Weights of a small image flow-matching model: trained on photos of plants, animals and fungi (iNaturalist), 155796 training examples.
Rows from block 5 of a small image flow-matching model, named by matrix and row number. Rows with one number within an expert belong to one neuron, the router's apart. Each number is 500 + 40 x the weight over its row's rms, rounded and kept within 0 to 999. All counts start at 0. Numbers have three digits each.
Before each expert's rows are labels from the 100 images, of 14848 (inputs lightly noised), where the router gives the expert most weight on average: "patch colour" is the nearest of a few named colours to the mean colour under the peak. Only what is clearly more common there than usual is listed. The data: photos of plants, animals and fungi (iNaturalist).
# router: slot weights (model.blocks.5.mlp.router.weight, 8x192, trained with AdamW), inputs 144-191
# gate: expert gate (model.blocks.5.mlp.gate, 4x384x192), inputs 144-191
# up: expert up (model.blocks.5.mlp.up, 4x384x192), inputs 144-191
# down: expert down (model.blocks.5.mlp.down, 4x192x384, transposed), outputs 144-191

# expert 2
patch colour: white
router.4:536551501487502567425532447480491503544532547376445523504539581475478542494514537478523537526474443532502498493407560581435470461493512506482479
router.5:477509445543528472527521476523504512539430473458498446542558526488445572572464566437450551458442513594505479468525466565471512554548527467515527
gate.0:485446466481521534528507547475439417532509448499534480594451555464526522519514496498548505484561506544496483516486537424461541541507490455517446
up.0:500456473485540550516508501488402515584493456476546505542439556459489493522441517440522520509488557504519502538503544450512506548480505474470476
down.0:516512523508531527532433518547500452472568486527495517563529504454516534492460432548502465517521607445533493485526449440482597499444476437453508
gate.1:531501586499548542458424485541536548532570434473542480450483529508565551480531591540523499453500486501510527512516547493466479508431508555540535
up.1:443522566490468539449509517443583473468524520486378511550441527533542441568434500517443397497435459533451513503523489451444489514492453576468512
down.1:437511497458469451508516524494547510493484513520490454538570481493513478508518503511560488532492540483545468478483412502537551512535483503516443
gate.2:514479482492532459599478474457461494519460487505449522549510551506522403527507499495538448521477541484468543470541465501546492518509529450535489
up.2:520456444487522433588480493468470472533438497459445518567515488525508416524534500519534483527514527518429542525574510561552462552516549427495457
down.2:566536482523543553461544470471459469464503534454477459504456504477540566494451476501561470457459557568558492508421528397502460541512613546455447
gate.3:460492507512499476509558484508503607549509500525543496419515567537536502502479514429579511500497476439529550463550480540497556495538451520511524
up.3:549518491509511490533513503564493535496491480443460471482555475502528597465505487553581508531557462490452493449515444474472479518457557475529489
down.3:471529458398565470585489566428441484550512586461491436496509597495495528480570518461468504470544566504507519443504494481483522524499507502494453
gate.4:504482544462480504485465480516558459545495513528537550506389564549533546543429530509497536594478506478474544484456515546499547474524513469491560
up.4:443467459577519488487554509496488538475475519526518478499594437499472507482561492477471454424506521595499482533548487466544453484501542475556484
down.4:447483394468507505475451444466523517501469502540553557474542467521486493476444512478466542478444526521444499468457444561506556495490483504506509
gate.5:504434518500444523486490533452507467492515474478576507537409406481540509465447455461535522523471519489432525584428489482460486456578428479505507
up.5:492441532522464479459503505439527477505516476499556523522473411474512503470494425476540514502445526477462530565427511497512512476566454484552493
down.5:429499550467451450495472535467538508477500517546436522441573486476498434509539463488522478468438481475523442498440529514502556481492505540515530
gate.6:543410481494515455495471545475529528436506444595432464448475436459435474518497544495438500457509591478486550455481584516448415542500506450509461
up.6:571450461520518477542419473505503497422523500491527437483477419529465475557498531431460482487457533534473478485532511488515399485464474468510495
down.6:488539511467479500492513431513455460519543477518550443578476568566529510484550451518475513513514472515502496494508492489497525452493482585533500
gate.7:576454456487420511540472459540566481484498547477508525534559466535509514466528453472544581509496429431529516464505507463542474510466552501631516
up.7:513556446561554491423515478463528561560400455494512509535543480404495535495555463542504423511536560479498442536544450555502543543470455525433493
down.7:506464519517479611519571486469475547510516451479480492483515468510426600468506531517553488480509512467538472495548473526452519418437471566522508
gate.8:558531586494551598522472507464521454521562500561424462505486523418449481512492484452429537450562521625477494443500523442572472524494574522527516
up.8:449500446463497467458492545508482478515452574469563471487505568534629498493519514519513456587463543513502469557473469579495502463526462511511457
down.8:531456463457556499432508489443514531496524529515496493577450548462493495488528473557450456503455547507459428448471489541590457465469489527518530
gate.9:457544450418477481505498483517457465445479531589531527468586461472532547492514544455517382562446534535477563581477542489523460518439501540566512
up.9:553435558501566531496514509496557524549553500403512483496371540469471458519505457577490592502535492502492424410516448493477502514547487518457529
down.9:579506472500582523510530543454535509555500503583497514479537495442443457497522398520402500534448518499500548592531515481539477501466522505502545
gate.10:427502470453494486446527491503414539458533501520520500446485495562470474527519479476478505458585478477546392495534507469508501538509449488476557
up.10:473520487440541485417544488526472541524454503466480521429523487493502478507482494453487513523596510453505426470499515441526527506464506589498485
down.10:492445470404379449437490490505489397475537471562522557467573470503507413505541439457513571547544447534523418518530537497492579499534465472520544
gate.11:473502574505447469530483471433466513545405515525459456449513556462535534577495496517475460412493498526481571477518504459486461552465397488570507
up.11:480570509537442455505541533526487461492482513487434429501500506530462506495482584454504552549482434423477461491358512559514506457583471528500456
down.11:492532516488542497548454482541440573510482506564476492561539520498459488446496529531465545533429536524471451513484616568502529537573471502494463

# expert 0
patch colour: grey
router.0:426492531503553521514425442533537449485506448454495483549517441454451517494450464431469496546494515520449574506472483512564562454498565502529467
router.1:530522488421441489535541520547481526468476444529465555475497462532512455448459499568556483467486449424504529455583492473486537527495540458530464
gate.0:462454467478560499503501565513391565534523499501451503541471509568552449547538487515456454541507463487491539509484450505544537385467462557442561
up.0:497464411447524480550536581539527487479553546500462434516569499578560486498564425509427458517509452475457533511490525490511510446437502543500552
down.0:513556539430541510468493448485573471422516485495535443430522437528512501498521520491517516487497514536515541501503611476440529512521514580503489
gate.1:533455535449500453497602560542492461529553507511532512460529496472544488447544546501480487511480550430464485453436559513534434478446519498519516
up.1:501521553462421504495532448478545527456525516508478474489456511550531529493537475494495487465415575579530429442464433486474529495556495527507453
down.1:549605567413479449492524536461505503493517537478493495539493528496603483494559448532465458469415566556520458484453436565455581499512478542532470
gate.2:564492515514502489536562498558522540507496451492500493431507495474579516493563516535450454461591518494579606524488426538511499416492508450496482
up.2:505481462464475499545445446527504491515511542458558491531478491484545536509449510474516463490574444572505485487475457511473464535499576401538492
down.2:486523470443469455532412467512486475528530477495539526516445437526545515527461499479550457524540458507507470520489506520485450511516587371527463
gate.3:488503566487537520463508542439460498525498524520493405609503512455483442514466480470418536459546474491539501437555438511540494529554479550531547
up.3:503502496439488469470428425458537471505546510454530407603537490549432465500489508569506542549480454503468492540558489544480506474458454494562582
down.3:490489480497502463483439473504539508542547493493529507490500459536456529522505540561520468586517516500445481567448485436511588497449474481511516
gate.4:485458477466524487524511481469479498488488514462517496525446523522501503488504435509528515442473492512512482560489542510535533551459471471562433
up.4:436429472527574522502497477461429507400464518503547497439445475524513432392483487452554474452519537567485463548531534463532549518440515541540501
down.4:547498485502503571532493480511490553483465519533437525501446482457512436491507581532505486561533509497409502478531468461538460378519556509472528
gate.5:594554453484469510452497533527476457490561440445576467587495398592481449422529563532469477534462475424495479479543437499533486563489508467523510
up.5:461564491455536519528520523517528482510524507439513575561484372643440438465507472528477509524454450511450500549505459475492485450503527472516480
down.5:503623489433516536505583488544511508513541532388472556551511492599445458470490540494522498483469511540428455509512515528460493514508524490447460
gate.6:507474470522461473494568470513429550462491497504537491512454427554472502423548464535508400505530517442549514547560485501431475438511490492461518
up.6:508505537463499528498432527429506513523444524516449490576489578474502480514432488490416520532572545544484486455528517487527480547569458434490524
down.6:532475549535426489511477486499480503531440477464475536542433509428497465465457520478460476567568561527510439493479472497559558469551477472485551
gate.7:558476507525490519452514507532465606472541443473493436486485517486494502462474584442513512551564505446478465450555458493573503460506531502511512
up.7:521560469505542488528566440551572443523477526558490531455564491530462457499525461468518546442498492501520556536445519535548503524469487472463514
down.7:476479509492506476521546465565596481562488477527533469440593425500474468464527475506515558484542478511558546524492525543503479582471520464526508
gate.8:531481462404579504401492606514485439533514446468496546506509502556503444509463530516452472564524459463482475501517564480533574507509494478463489
up.8:493546466400560531451528613480470441532508434473462554498461513557466411478430508505492476557461507410493487516513538465512554523473443495501530
down.8:475551514404554567496543589520449450518574522500436590475497511520494485483470536445492481562531514428453515574532524431581571489456540539433533
gate.9:447483514509519474538535480439561463494450411487494530426478559503552464509506482451516473507545481533503439532504482530462440452535508499570546
up.9:481452547525491479513527575557479443477500463474466469491470475462459556504539475559501524435458481466468507499430486473486495521481505473537483
down.9:429445550492525485505523507416546498519442475518500520454500502491526456521507435473530482535542465543518450505447478529458471485526497489596536
gate.10:482532454479552597594467509515585543532483562585499429484463496506456505484488618416533518548495520453491491491534507428516555425482469495560533
up.10:475430479560421464466466475482431419488503416454481499530553508467558539526559490540507525484466495570493518558474535534537527503528481473501465
down.10:523435481541456453416499466518458450456511439447462521500542536441520501514494422529531551425516493525559496553485489534566466504504503537504501
gate.11:502492519474553526565480539521471499515498470529525487460507597464481554491428454485455450499447407461513467487461526461509518542536499540531489
up.11:483449535527531417500520500454490488520529474500516470489574523490545468536532592461498532469449529579554421498470450479484559429442490412506507
down.11:459535490528520472484503480479498539479489519475533451526560430514449441465543577529463570469549527530530450564464489502519571434521502492537541

# expert 3
patch colour: black
router.6:498423528439526518468507468488480488480446496519530463509479474550521490553484494514493495450506525475527488509555490431525438469500544473511507
router.7:471527537456510532473448495492520505460466505548514519515468459483533515527579499599499548507527509483510470496525516451527474484484518537529517
gate.0:482470490442433488583525448528471476546548511468502516545505482561460456495453459553491522526557534491425545559488479496467507502520465549471529
up.0:528514528581553525458462549471467514446482466575539485448461501431550585523539514451505470479446480575568470419477539509505485500524523443522503
down.0:485550512449486515497478557444437521463545496429543522533502557446529470549533478487488504438518523546493466441439542465493527507532558490481521
gate.1:382513549568482503517529481438503585522460497456528565483559485477462549445493474484544485448486498525499569544467381473491439520521523548442477
up.1:475575509548471515489493497492567525528492535451523556527511428519428573447504449544549465498447511525448564548495483518508466475572507488429439
down.1:492458506459533514491508535457543505496491561452513510494430543477513466541507511566441503559525534490580488456487502502461541526462485569529478
gate.2:548573466533463530465457532524514465485436446434472431484506509528519451508478586532495466529552443502535499537476528451509480524467466595538505
up.2:508424540472506575483545555475448559472514573539495518473479460508472453496537484523456533456531558479483466467511450459439542507590475452507539
down.2:602468491530427459502467464469567521500529448513457447454554465476513496604452550448569502555565542509473480425583471548549479470561469552492503
gate.3:491483430530505502438519461517489450477512540492546515459429499460557533444492479532532541495444583451535507555534533556452423543517466528510454
up.3:515465480558520480488516494510485448457483534511518509427468485487566570458505473503494542498455575464513499563526524522475447520530491494515470
down.3:545455543503500446480487458572548565523555531502516540469562496533555464490519494475484504517537461486506441529443484483486497511500535485523455
gate.4:506442512510480481439439479509510516467497532556484485531426466444533525450464446538541437443500488493561476536551438500442534525480419505524469
up.4:497459485513470492503448489490510482487476490526486520541433460452490530477456460540558444463475472496581497505534440486437551540481443491561501
down.4:487495424482542512486507413480559522508534497459457535539529547505468498432490564494477538498592493465545499414464500469519492544500524519531511
gate.5:530477509473486468490385487522552414601479480463477522496445508491486451511496423431498571453504429538494503529527530491533488502561476492446518
up.5:471516466580446469463466506530422549475506512488589471512466411527519551520491633491542495490470484537450497472461572425472511574552525461512480
down.5:544561491491484444453531499443422568477535506567488520494516498532525570536492562490505500460501535522436529473411569421545542522494461513445476
gate.6:487499503540506482488411557537488501507489507513491487449521525530520469497455541443488538431508526528500503518532518469532495405530561454517479
up.6:468529448487466514521563433474456536542457532463486450527443424447536530517466463575557426555531484497524461497492485451549502564465486516446483
down.6:462546558495468537483487461469531576563458527513451485459542481490417455509446525522484519544602445507499492499526492494509555507574505544442489
gate.7:481537442533452498466532467528466555452558494546445473487572518500519586494496612455460466429447560503508527518533485557533461480501506540482488
up.7:453468380522549479493505510526523549502465550515444446536534430505438580414526520500492560422511608538491526553514498424576531457512504515508521
down.7:475489449536506431495527467477480501526443451439518572562560414460505576510490528466461550517461493540470504588519465482541543504459522470462498
gate.8:471569475470493411555473473449486531464494433476507460524540473457529473514490447511465429537429487471480458469431495535489565476501477521439457
up.8:449568536453482452499453474489530548493469409465444538542544465505506499524497459519489530512500526409492477499461560495467489505522530552458500
down.8:500483537453449494489544455560447512508456463531526446435493417516622510521497505546482533492531566568512510481515479520532472527509545459507483
gate.9:515491500537474456471557411411516465489482471500479435532467477520560527562464498546550547515473495519541480484580470584466519458471482507499420
up.9:473451489514549499411444548582484567466493533527487490518505481428456515439434549533496501478551517547495553540496597446554555527532524473532531
down.9:471478483468555515463524473612521470556549482508548504517540475475472542502468531533463536545535471581523524553582614485464487474537531485507520
gate.10:469535405568546503610552516509521462443507445480538557443455434549486534483521500503531504512491466439524509504460474535509558484514513463487477
up.10:531510575457466526417496466477480515554508524548498448583483534463531469504518497482479504485528546576435457539569496458505479539512510507503474
down.10:466581497529478416511567550460470458498429465492572470545505451487483432503535486457544446493488492562443482505518508520549499530460487501551593
gate.11:488497486494479477532494513488519442488542538513454505438472488506504511463543547471493541404516507515492603487505486458501528438489400527461518
up.11:454520486433523493495548499560482516494515539473420479500527514516541468445535480538498438517494504470531534428494522584503524450499373508493552
down.11:482565462473545544506551453512462509496415493438484494469442440461475453444584560506462494475548487537559514452496513541462556428548445506543465