Weights of a small image flow-matching model.
Model: 32-pixel images, arch uvit, norm rmsnorm, width 192.
Training: soap at rate 0.0039, 9400 steps, batches of 384.
Rows from block 9 of a small image flow-matching model, named by matrix and row number. Rows with one number within an expert belong to one neuron, the router's apart. Each number is 50 + 10 x the weight over its row's rms, rounded and kept within 0 to 99. All counts start at 0.
Before each expert's rows are labels from the 100 images, of 14848 (inputs lightly noised), where the router gives the expert most weight on average: "top examples" is what is common among them. Only what is clearly more common there than usual is listed. The data: photos of plants, animals and fungi (iNaturalist). In brackets: how many of the 100.
# router: slot weights (model.blocks.9.mlp.router.weight, 8x192, trained with AdamW), inputs 0-95
# gate: expert gate (model.blocks.9.mlp.gate, 4x384x192), inputs 0-95
# up: expert up (model.blocks.9.mlp.up, 4x384x192), inputs 0-95
# down: expert down (model.blocks.9.mlp.down, 4x192x384, transposed), outputs 0-95

# expert 2
top examples: phylum Arthropoda (77); class Insecta (65)
router.4:51 52 41 43 49 32 55 24 53 51 65 57 41 65 57 39 43 38 53 55 72 72 43 46 56 44 47 54 42 55 66 34 49 55 63 42 58 45 30 56 37 40 59 51 61 66 43 56 61 49 56 40 62 49 48 57 37 41 43 46 47 56 38 38 39 69 57 45 64 55 51 55 63 57 62 48 44 44 58 57 43 58 46 59 43 51 52 43 47 62 60 61 46 54 48 58
router.5:49 38 47 58 60 53 66 32 56 44 59 59 50 57 74 41 62 49 58 66 69 45 51 45 58 60 58 44 64 62 58 30 62 61 55 54 34 50 41 52 38 28 53 35 53 48 56 42 45 66 45 59 58 51 53 47 50 56 49 54 37 60 43 41 55 51 39 30 61 43 46 60 76 40 56 56 47 47 53 50 38 55 63 41 44 34 39 44 60 51 44 51 48 44 43 35
gate.4:61 30 55 51 49 61 56 67 40 56 48 52 38 19 64 47 67 70 44 52 44 56 38 56 62 52 51 43 62 61 46 43 57 54 33 56 50 45 40 51 49 66 40 59 58 35 34 51 43 52 35 45 58 53 44 50 39 40 49 45 57 49 46 46 59 49 32 46 61 51 37 64 64 39 49 47 48 63 57 64 23 51 50 54 40 42 48 51 62 30 57 41 59 72 46 60
up.4:49 51 62 52 60 54 54 48 49 54 49 49 51 41 58 34 45 73 67 45 67 59 52 48 61 38 50 64 53 53 37 39 64 63 53 67 46 40 33 41 61 38 51 24 57 55 57 42 57 44 44 53 56 50 35 50 53 58 41 49 45 43 60 36 56 55 53 53 50 51 51 47 30 39 41 50 54 53 42 44 47 47 61 50 33 45 48 56 45 43 33 62 50 19 53 42
down.4:44 51 53 40 65 54 64 35 58 43 58 58 58 44 54 41 54 68 44 57 76 42 44 56 52 49 66 63 48 45 41 37 61 58 65 45 62 41 58 49 49 55 53 39 57 59 69 44 48 30 33 54 49 48 47 51 49 50 48 66 45 42 58 48 51 48 54 62 51 55 40 54 42 49 41 51 66 71 51 56 40 50 54 55 35 48 57 56 55 59 58 46 59 45 48 64
gate.5:56 50 43 42 44 60 46 58 61 39 39 57 43 35 57 59 52 65 49 54 52 38 48 35 42 36 49 64 51 47 41 49 33 49 47 59 63 33 48 52 59 55 49 45 36 53 42 66 47 48 65 40 31 31 39 54 39 43 54 49 60 39 50 50 59 42 58 53 24 46 57 46 59 59 57 50 35 53 54 42 50 49 44 62 39 49 37 50 34 40 47 56 57 41 47 47
up.5:56 49 54 41 50 34 56 46 44 59 57 56 57 68 40 57 60 44 50 40 55 55 67 60 56 54 59 57 46 45 68 55 67 48 47 43 59 37 31 43 66 50 48 45 58 59 44 60 38 43 53 37 56 59 56 59 60 59 47 55 43 50 49 34 54 35 34 51 50 69 41 68 57 38 65 53 57 59 45 58 64 52 52 45 55 49 53 49 81 56 61 39 51 54 48 41
down.5:49 54 32 58 41 58 45 53 65 56 54 54 33 64 43 40 54 37 53 39 59 24 47 56 62 74 47 42 59 54 52 50 52 38 49 55 39 34 44 39 58 45 53 27 79 52 39 41 34 43 48 45 41 56 56 49 59 58 62 53 48 43 46 63 57 38 49 47 36 48 55 57 56 45 58 52 46 65 53 59 63 52 15 45 57 63 53 60 47 58 60 27 53 42 33 61

# expert 3
top examples: phylum Tracheophyta (41); kingdom Plantae (41); class Magnoliopsida (38)
router.6:44 51 55 50 60 45 43 57 40 43 53 35 72 24 48 63 45 36 38 47 51 43 52 43 72 63 53 52 48 50 36 38 49 62 42 55 58 69 67 55 40 54 37 48 31 43 65 60 43 49 38 29 51 37 53 58 51 50 63 66 52 52 55 56 54 50 49 60 39 42 63 53 59 40 53 52 54 51 43 44 57 43 51 42 58 32 47 61 51 60 45 51 53 60 51 35
router.7:59 42 58 46 49 56 52 60 58 59 38 41 63 33 39 54 55 55 32 49 43 27 62 40 48 44 49 44 48 61 48 48 52 45 44 56 51 52 73 54 48 40 29 52 34 52 49 41 33 48 60 29 50 61 40 48 52 60 59 55 41 54 35 61 63 62 36 46 43 48 58 42 41 47 52 58 46 61 51 47 57 40 43 57 53 41 55 63 48 47 49 36 62 54 54 58
gate.4:49 75 54 39 41 70 49 62 53 55 47 39 45 54 66 54 51 52 40 39 30 28 71 64 44 67 56 52 54 40 53 63 52 59 44 39 37 65 53 49 26 48 46 60 57 56 50 59 60 54 40 42 59 65 41 62 32 60 52 48 51 53 55 53 57 49 45 49 35 41 50 47 51 57 48 43 58 53 59 43 57 41 55 64 46 61 74 47 62 36 68 60 52 43 36 62
up.4:55 38 43 43 48 35 39 59 66 63 51 56 31 42 44 36 46 59 43 53 48 51 43 44 72 44 56 51 59 65 40 60 47 63 50 48 47 32 60 47 67 63 42 45 43 47 58 59 46 72 64 60 39 66 51 44 49 58 30 55 25 58 51 49 54 50 39 37 44 41 57 26 30 68 51 55 55 48 60 42 45 46 50 48 38 39 35 50 42 53 45 47 58 61 56 30
down.4:39 48 42 45 50 41 44 68 62 63 49 45 37 21 54 52 47 49 27 62 53 48 44 47 69 50 71 45 59 49 39 56 42 43 27 35 51 37 46 40 63 64 49 42 46 51 53 61 24 65 59 50 47 56 50 40 50 65 55 39 41 63 54 59 71 46 45 47 40 47 44 46 37 65 48 53 54 61 44 50 39 40 54 51 53 37 40 57 33 56 34 48 44 49 43 27
gate.5:55 39 53 48 59 55 38 55 57 27 18 69 50 49 57 39 44 48 39 44 41 54 50 50 49 42 46 51 52 51 53 38 57 42 55 45 42 40 49 52 51 61 58 41 41 49 55 56 46 54 56 42 32 27 44 53 54 30 42 43 35 54 35 49 56 41 43 53 52 49 36 57 59 51 47 54 44 48 57 51 48 58 47 66 62 63 39 57 52 42 49 29 54 43 58 52
up.5:32 43 38 61 64 39 64 48 37 56 60 47 55 58 54 52 44 38 62 31 56 49 41 49 44 60 51 52 54 36 53 60 38 53 70 74 44 29 59 42 41 52 51 58 63 65 38 40 49 48 52 50 48 52 48 39 55 61 48 51 48 57 63 49 60 59 44 67 63 41 71 58 48 64 34 54 49 63 68 57 47 27 59 32 35 26 45 47 53 63 48 52 49 60 51 58
down.5:57 53 45 45 61 44 43 54 43 40 53 53 52 55 59 57 53 50 70 56 29 62 35 50 54 50 53 40 56 54 65 54 34 36 49 36 51 63 29 58 43 44 31 43 47 61 28 50 69 65 40 36 30 49 58 60 57 27 50 31 42 59 54 60 56 58 55 52 37 51 47 62 63 75 48 57 57 46 55 41 47 55 40 48 52 48 39 77 48 53 42 57 42 48 36 60

# expert 1
top examples: phylum Chordata (98); class Aves (96); order Accipitriformes (37); family: Accipitridae (31)
router.2:37 65 47 51 62 40 46 29 46 52 42 51 45 53 40 44 50 47 44 59 73 53 62 55 68 57 53 41 56 58 58 56 52 64 36 42 58 56 51 44 58 28 40 43 40 66 34 59 46 44 55 37 54 45 38 41 41 57 48 51 58 43 43 36 62 62 41 44 59 45 35 50 38 54 39 52 63 59 41 66 37 39 57 65 44 34 47 69 36 49 39 55 56 56 45 51
router.3:37 58 54 42 65 52 69 50 32 36 45 42 41 48 70 46 54 49 42 45 65 59 67 39 42 36 44 39 55 41 48 47 43 55 60 42 69 64 58 48 60 54 62 43 56 48 57 46 44 55 66 44 46 42 36 64 51 62 45 60 56 71 65 42 30 54 36 59 33 52 60 44 50 54 47 47 42 44 66 51 60 43 52 51 45 47 49 43 63 50 39 42 46 44 51 44
gate.4:39 69 34 55 53 41 48 55 56 68 50 29 49 47 49 35 42 47 52 49 43 40 55 60 46 43 57 66 47 42 48 64 26 40 31 56 55 38 62 48 31 44 51 57 62 49 62 47 63 55 45 36 38 59 51 53 56 48 54 50 74 59 54 59 47 48 37 50 42 41 39 65 38 53 57 56 48 57 47 58 50 46 54 55 38 54 57 44 61 60 60 52 39 59 50 49
up.4:39 50 37 44 52 41 23 57 58 47 51 49 49 36 51 40 52 45 47 44 50 58 66 62 46 39 29 54 49 58 55 53 35 48 49 48 44 33 39 48 44 48 44 53 47 32 38 47 35 63 37 60 44 50 43 52 40 54 33 54 59 46 54 51 54 43 55 45 48 52 51 58 47 74 53 44 55 48 43 55 51 45 45 57 29 48 50 32 66 32 37 61 48 40 47 30
down.4:59 63 39 56 49 32 51 67 60 60 27 46 50 46 47 30 40 67 40 38 50 35 52 68 64 33 42 61 60 45 50 61 40 61 48 54 50 52 50 65 50 48 43 49 40 39 49 40 26 59 52 46 40 60 48 57 66 50 34 57 46 44 47 36 49 47 36 34 42 52 63 64 39 63 49 52 58 46 45 56 58 54 47 63 50 50 53 32 60 45 52 53 49 58 64 39
gate.5:41 63 47 60 50 42 64 61 47 51 53 47 47 47 46 50 42 52 51 67 60 55 46 37 55 48 64 54 37 49 45 55 60 50 42 35 65 41 44 32 61 62 45 44 57 43 38 58 55 71 56 47 57 53 42 48 59 77 41 38 51 45 51 69 44 40 42 61 58 48 57 57 62 63 58 30 56 57 46 43 56 47 43 50 40 70 42 59 44 47 34 62 50 57 59 52
up.5:42 62 48 40 55 47 59 49 65 56 61 46 46 39 48 52 38 46 54 62 58 54 50 51 50 41 48 61 49 59 54 55 53 49 53 49 52 34 45 31 43 52 57 48 69 59 46 54 55 67 54 59 43 52 45 57 59 77 50 49 77 33 54 53 59 45 60 68 51 45 49 52 53 63 44 43 42 77 50 54 64 58 52 48 50 58 42 52 58 42 37 45 49 57 58 54
down.5:57 52 37 43 47 41 52 43 60 51 63 47 45 52 45 51 42 35 72 50 47 46 41 63 73 54 57 51 58 65 45 55 61 61 39 41 44 35 44 48 56 46 51 40 56 62 42 37 70 66 61 71 64 56 46 52 60 63 65 52 70 47 41 42 59 35 41 55 49 51 49 39 46 36 45 45 49 67 41 48 57 69 45 55 59 56 19 64 44 56 35 49 55 54 54 45

# expert 0
top examples: order Lepidoptera (31)
router.0:48 58 57 52 58 43 46 67 59 72 46 24 55 36 58 54 44 40 54 56 46 34 53 70 62 63 36 68 42 49 63 36 54 52 64 46 40 43 40 51 41 47 52 49 38 69 63 56 44 50 60 47 50 46 46 77 71 62 57 46 41 55 50 53 66 44 54 47 61 60 61 53 35 41 55 52 36 59 38 34 48 65 38 48 43 46 36 60 33 56 44 62 60 40 68 50
router.1:49 54 42 46 69 45 51 43 60 66 44 44 53 58 41 44 59 51 46 49 65 55 57 54 65 45 56 39 64 32 58 54 54 40 40 48 61 26 42 55 41 25 38 59 67 57 66 42 38 63 73 44 46 44 40 47 46 57 46 60 40 40 50 60 59 49 42 60 63 58 45 37 28 67 47 52 54 65 49 31 44 53 72 43 37 44 43 58 44 51 50 45 47 32 50 42
gate.4:49 40 69 46 63 68 56 43 47 60 41 58 50 39 58 42 63 58 37 62 49 30 43 62 33 61 65 34 53 32 29 51 57 57 28 52 43 40 49 57 48 55 44 49 51 37 54 57 49 41 54 39 53 38 45 62 55 47 57 59 66 71 44 42 57 44 44 55 37 40 45 46 60 66 59 53 28 46 49 47 50 60 47 59 55 44 41 50 52 35 45 52 50 60 36 42
up.4:65 69 48 41 70 67 62 49 41 59 47 54 66 35 52 57 51 44 54 58 59 52 30 63 61 57 52 59 55 56 45 35 43 37 46 45 48 38 49 46 58 40 54 44 61 63 62 61 55 45 47 36 65 63 43 38 39 61 55 56 47 52 42 46 48 62 33 55 63 53 60 40 54 70 54 43 42 55 38 31 48 54 38 54 46 44 54 38 51 63 50 53 36 52 42 51
down.4:54 58 38 58 56 52 54 67 37 50 60 50 70 33 47 58 49 56 57 58 49 48 50 53 69 32 53 48 47 58 44 38 43 43 49 49 45 29 38 43 64 37 58 45 41 58 58 38 58 39 55 58 71 52 39 49 50 61 62 61 52 55 39 58 57 66 42 43 65 55 55 43 49 57 41 43 47 53 50 42 51 43 54 47 32 44 58 56 64 58 39 54 42 37 43 34
gate.5:50 65 50 58 41 45 65 42 35 52 62 68 54 57 45 52 52 39 52 40 43 48 43 34 46 50 57 34 48 37 58 57 39 45 43 48 43 66 39 57 43 54 40 61 30 49 62 51 55 48 52 39 48 48 30 53 51 47 56 61 41 43 65 52 35 53 39 50 32 36 47 48 49 66 50 52 54 41 46 39 42 48 54 62 53 50 52 39 52 59 60 38 60 61 52 44
up.5:52 41 45 65 56 48 39 35 60 56 59 67 35 54 48 60 59 47 42 56 55 51 59 40 54 64 48 63 46 48 43 46 42 56 48 54 67 66 48 44 65 62 41 46 56 65 66 54 54 60 27 59 66 61 46 60 41 42 45 34 49 51 55 37 55 53 66 54 40 41 51 43 59 65 41 56 50 41 61 60 44 56 70 32 53 58 51 50 41 53 51 47 63 63 57 36
down.5:55 51 40 41 43 44 51 42 52 50 51 60 65 58 38 61 48 56 38 53 48 69 52 54 63 59 59 43 66 42 58 66 47 44 40 51 65 56 30 56 50 54 54 58 49 27 47 48 49 59 41 38 53 55 33 48 37 63 37 37 45 50 52 29 55 49 57 32 39 66 53 54 53 61 36 53 58 41 43 48 58 47 28 33 32 54 37 41 47 45 57 63 45 50 64 24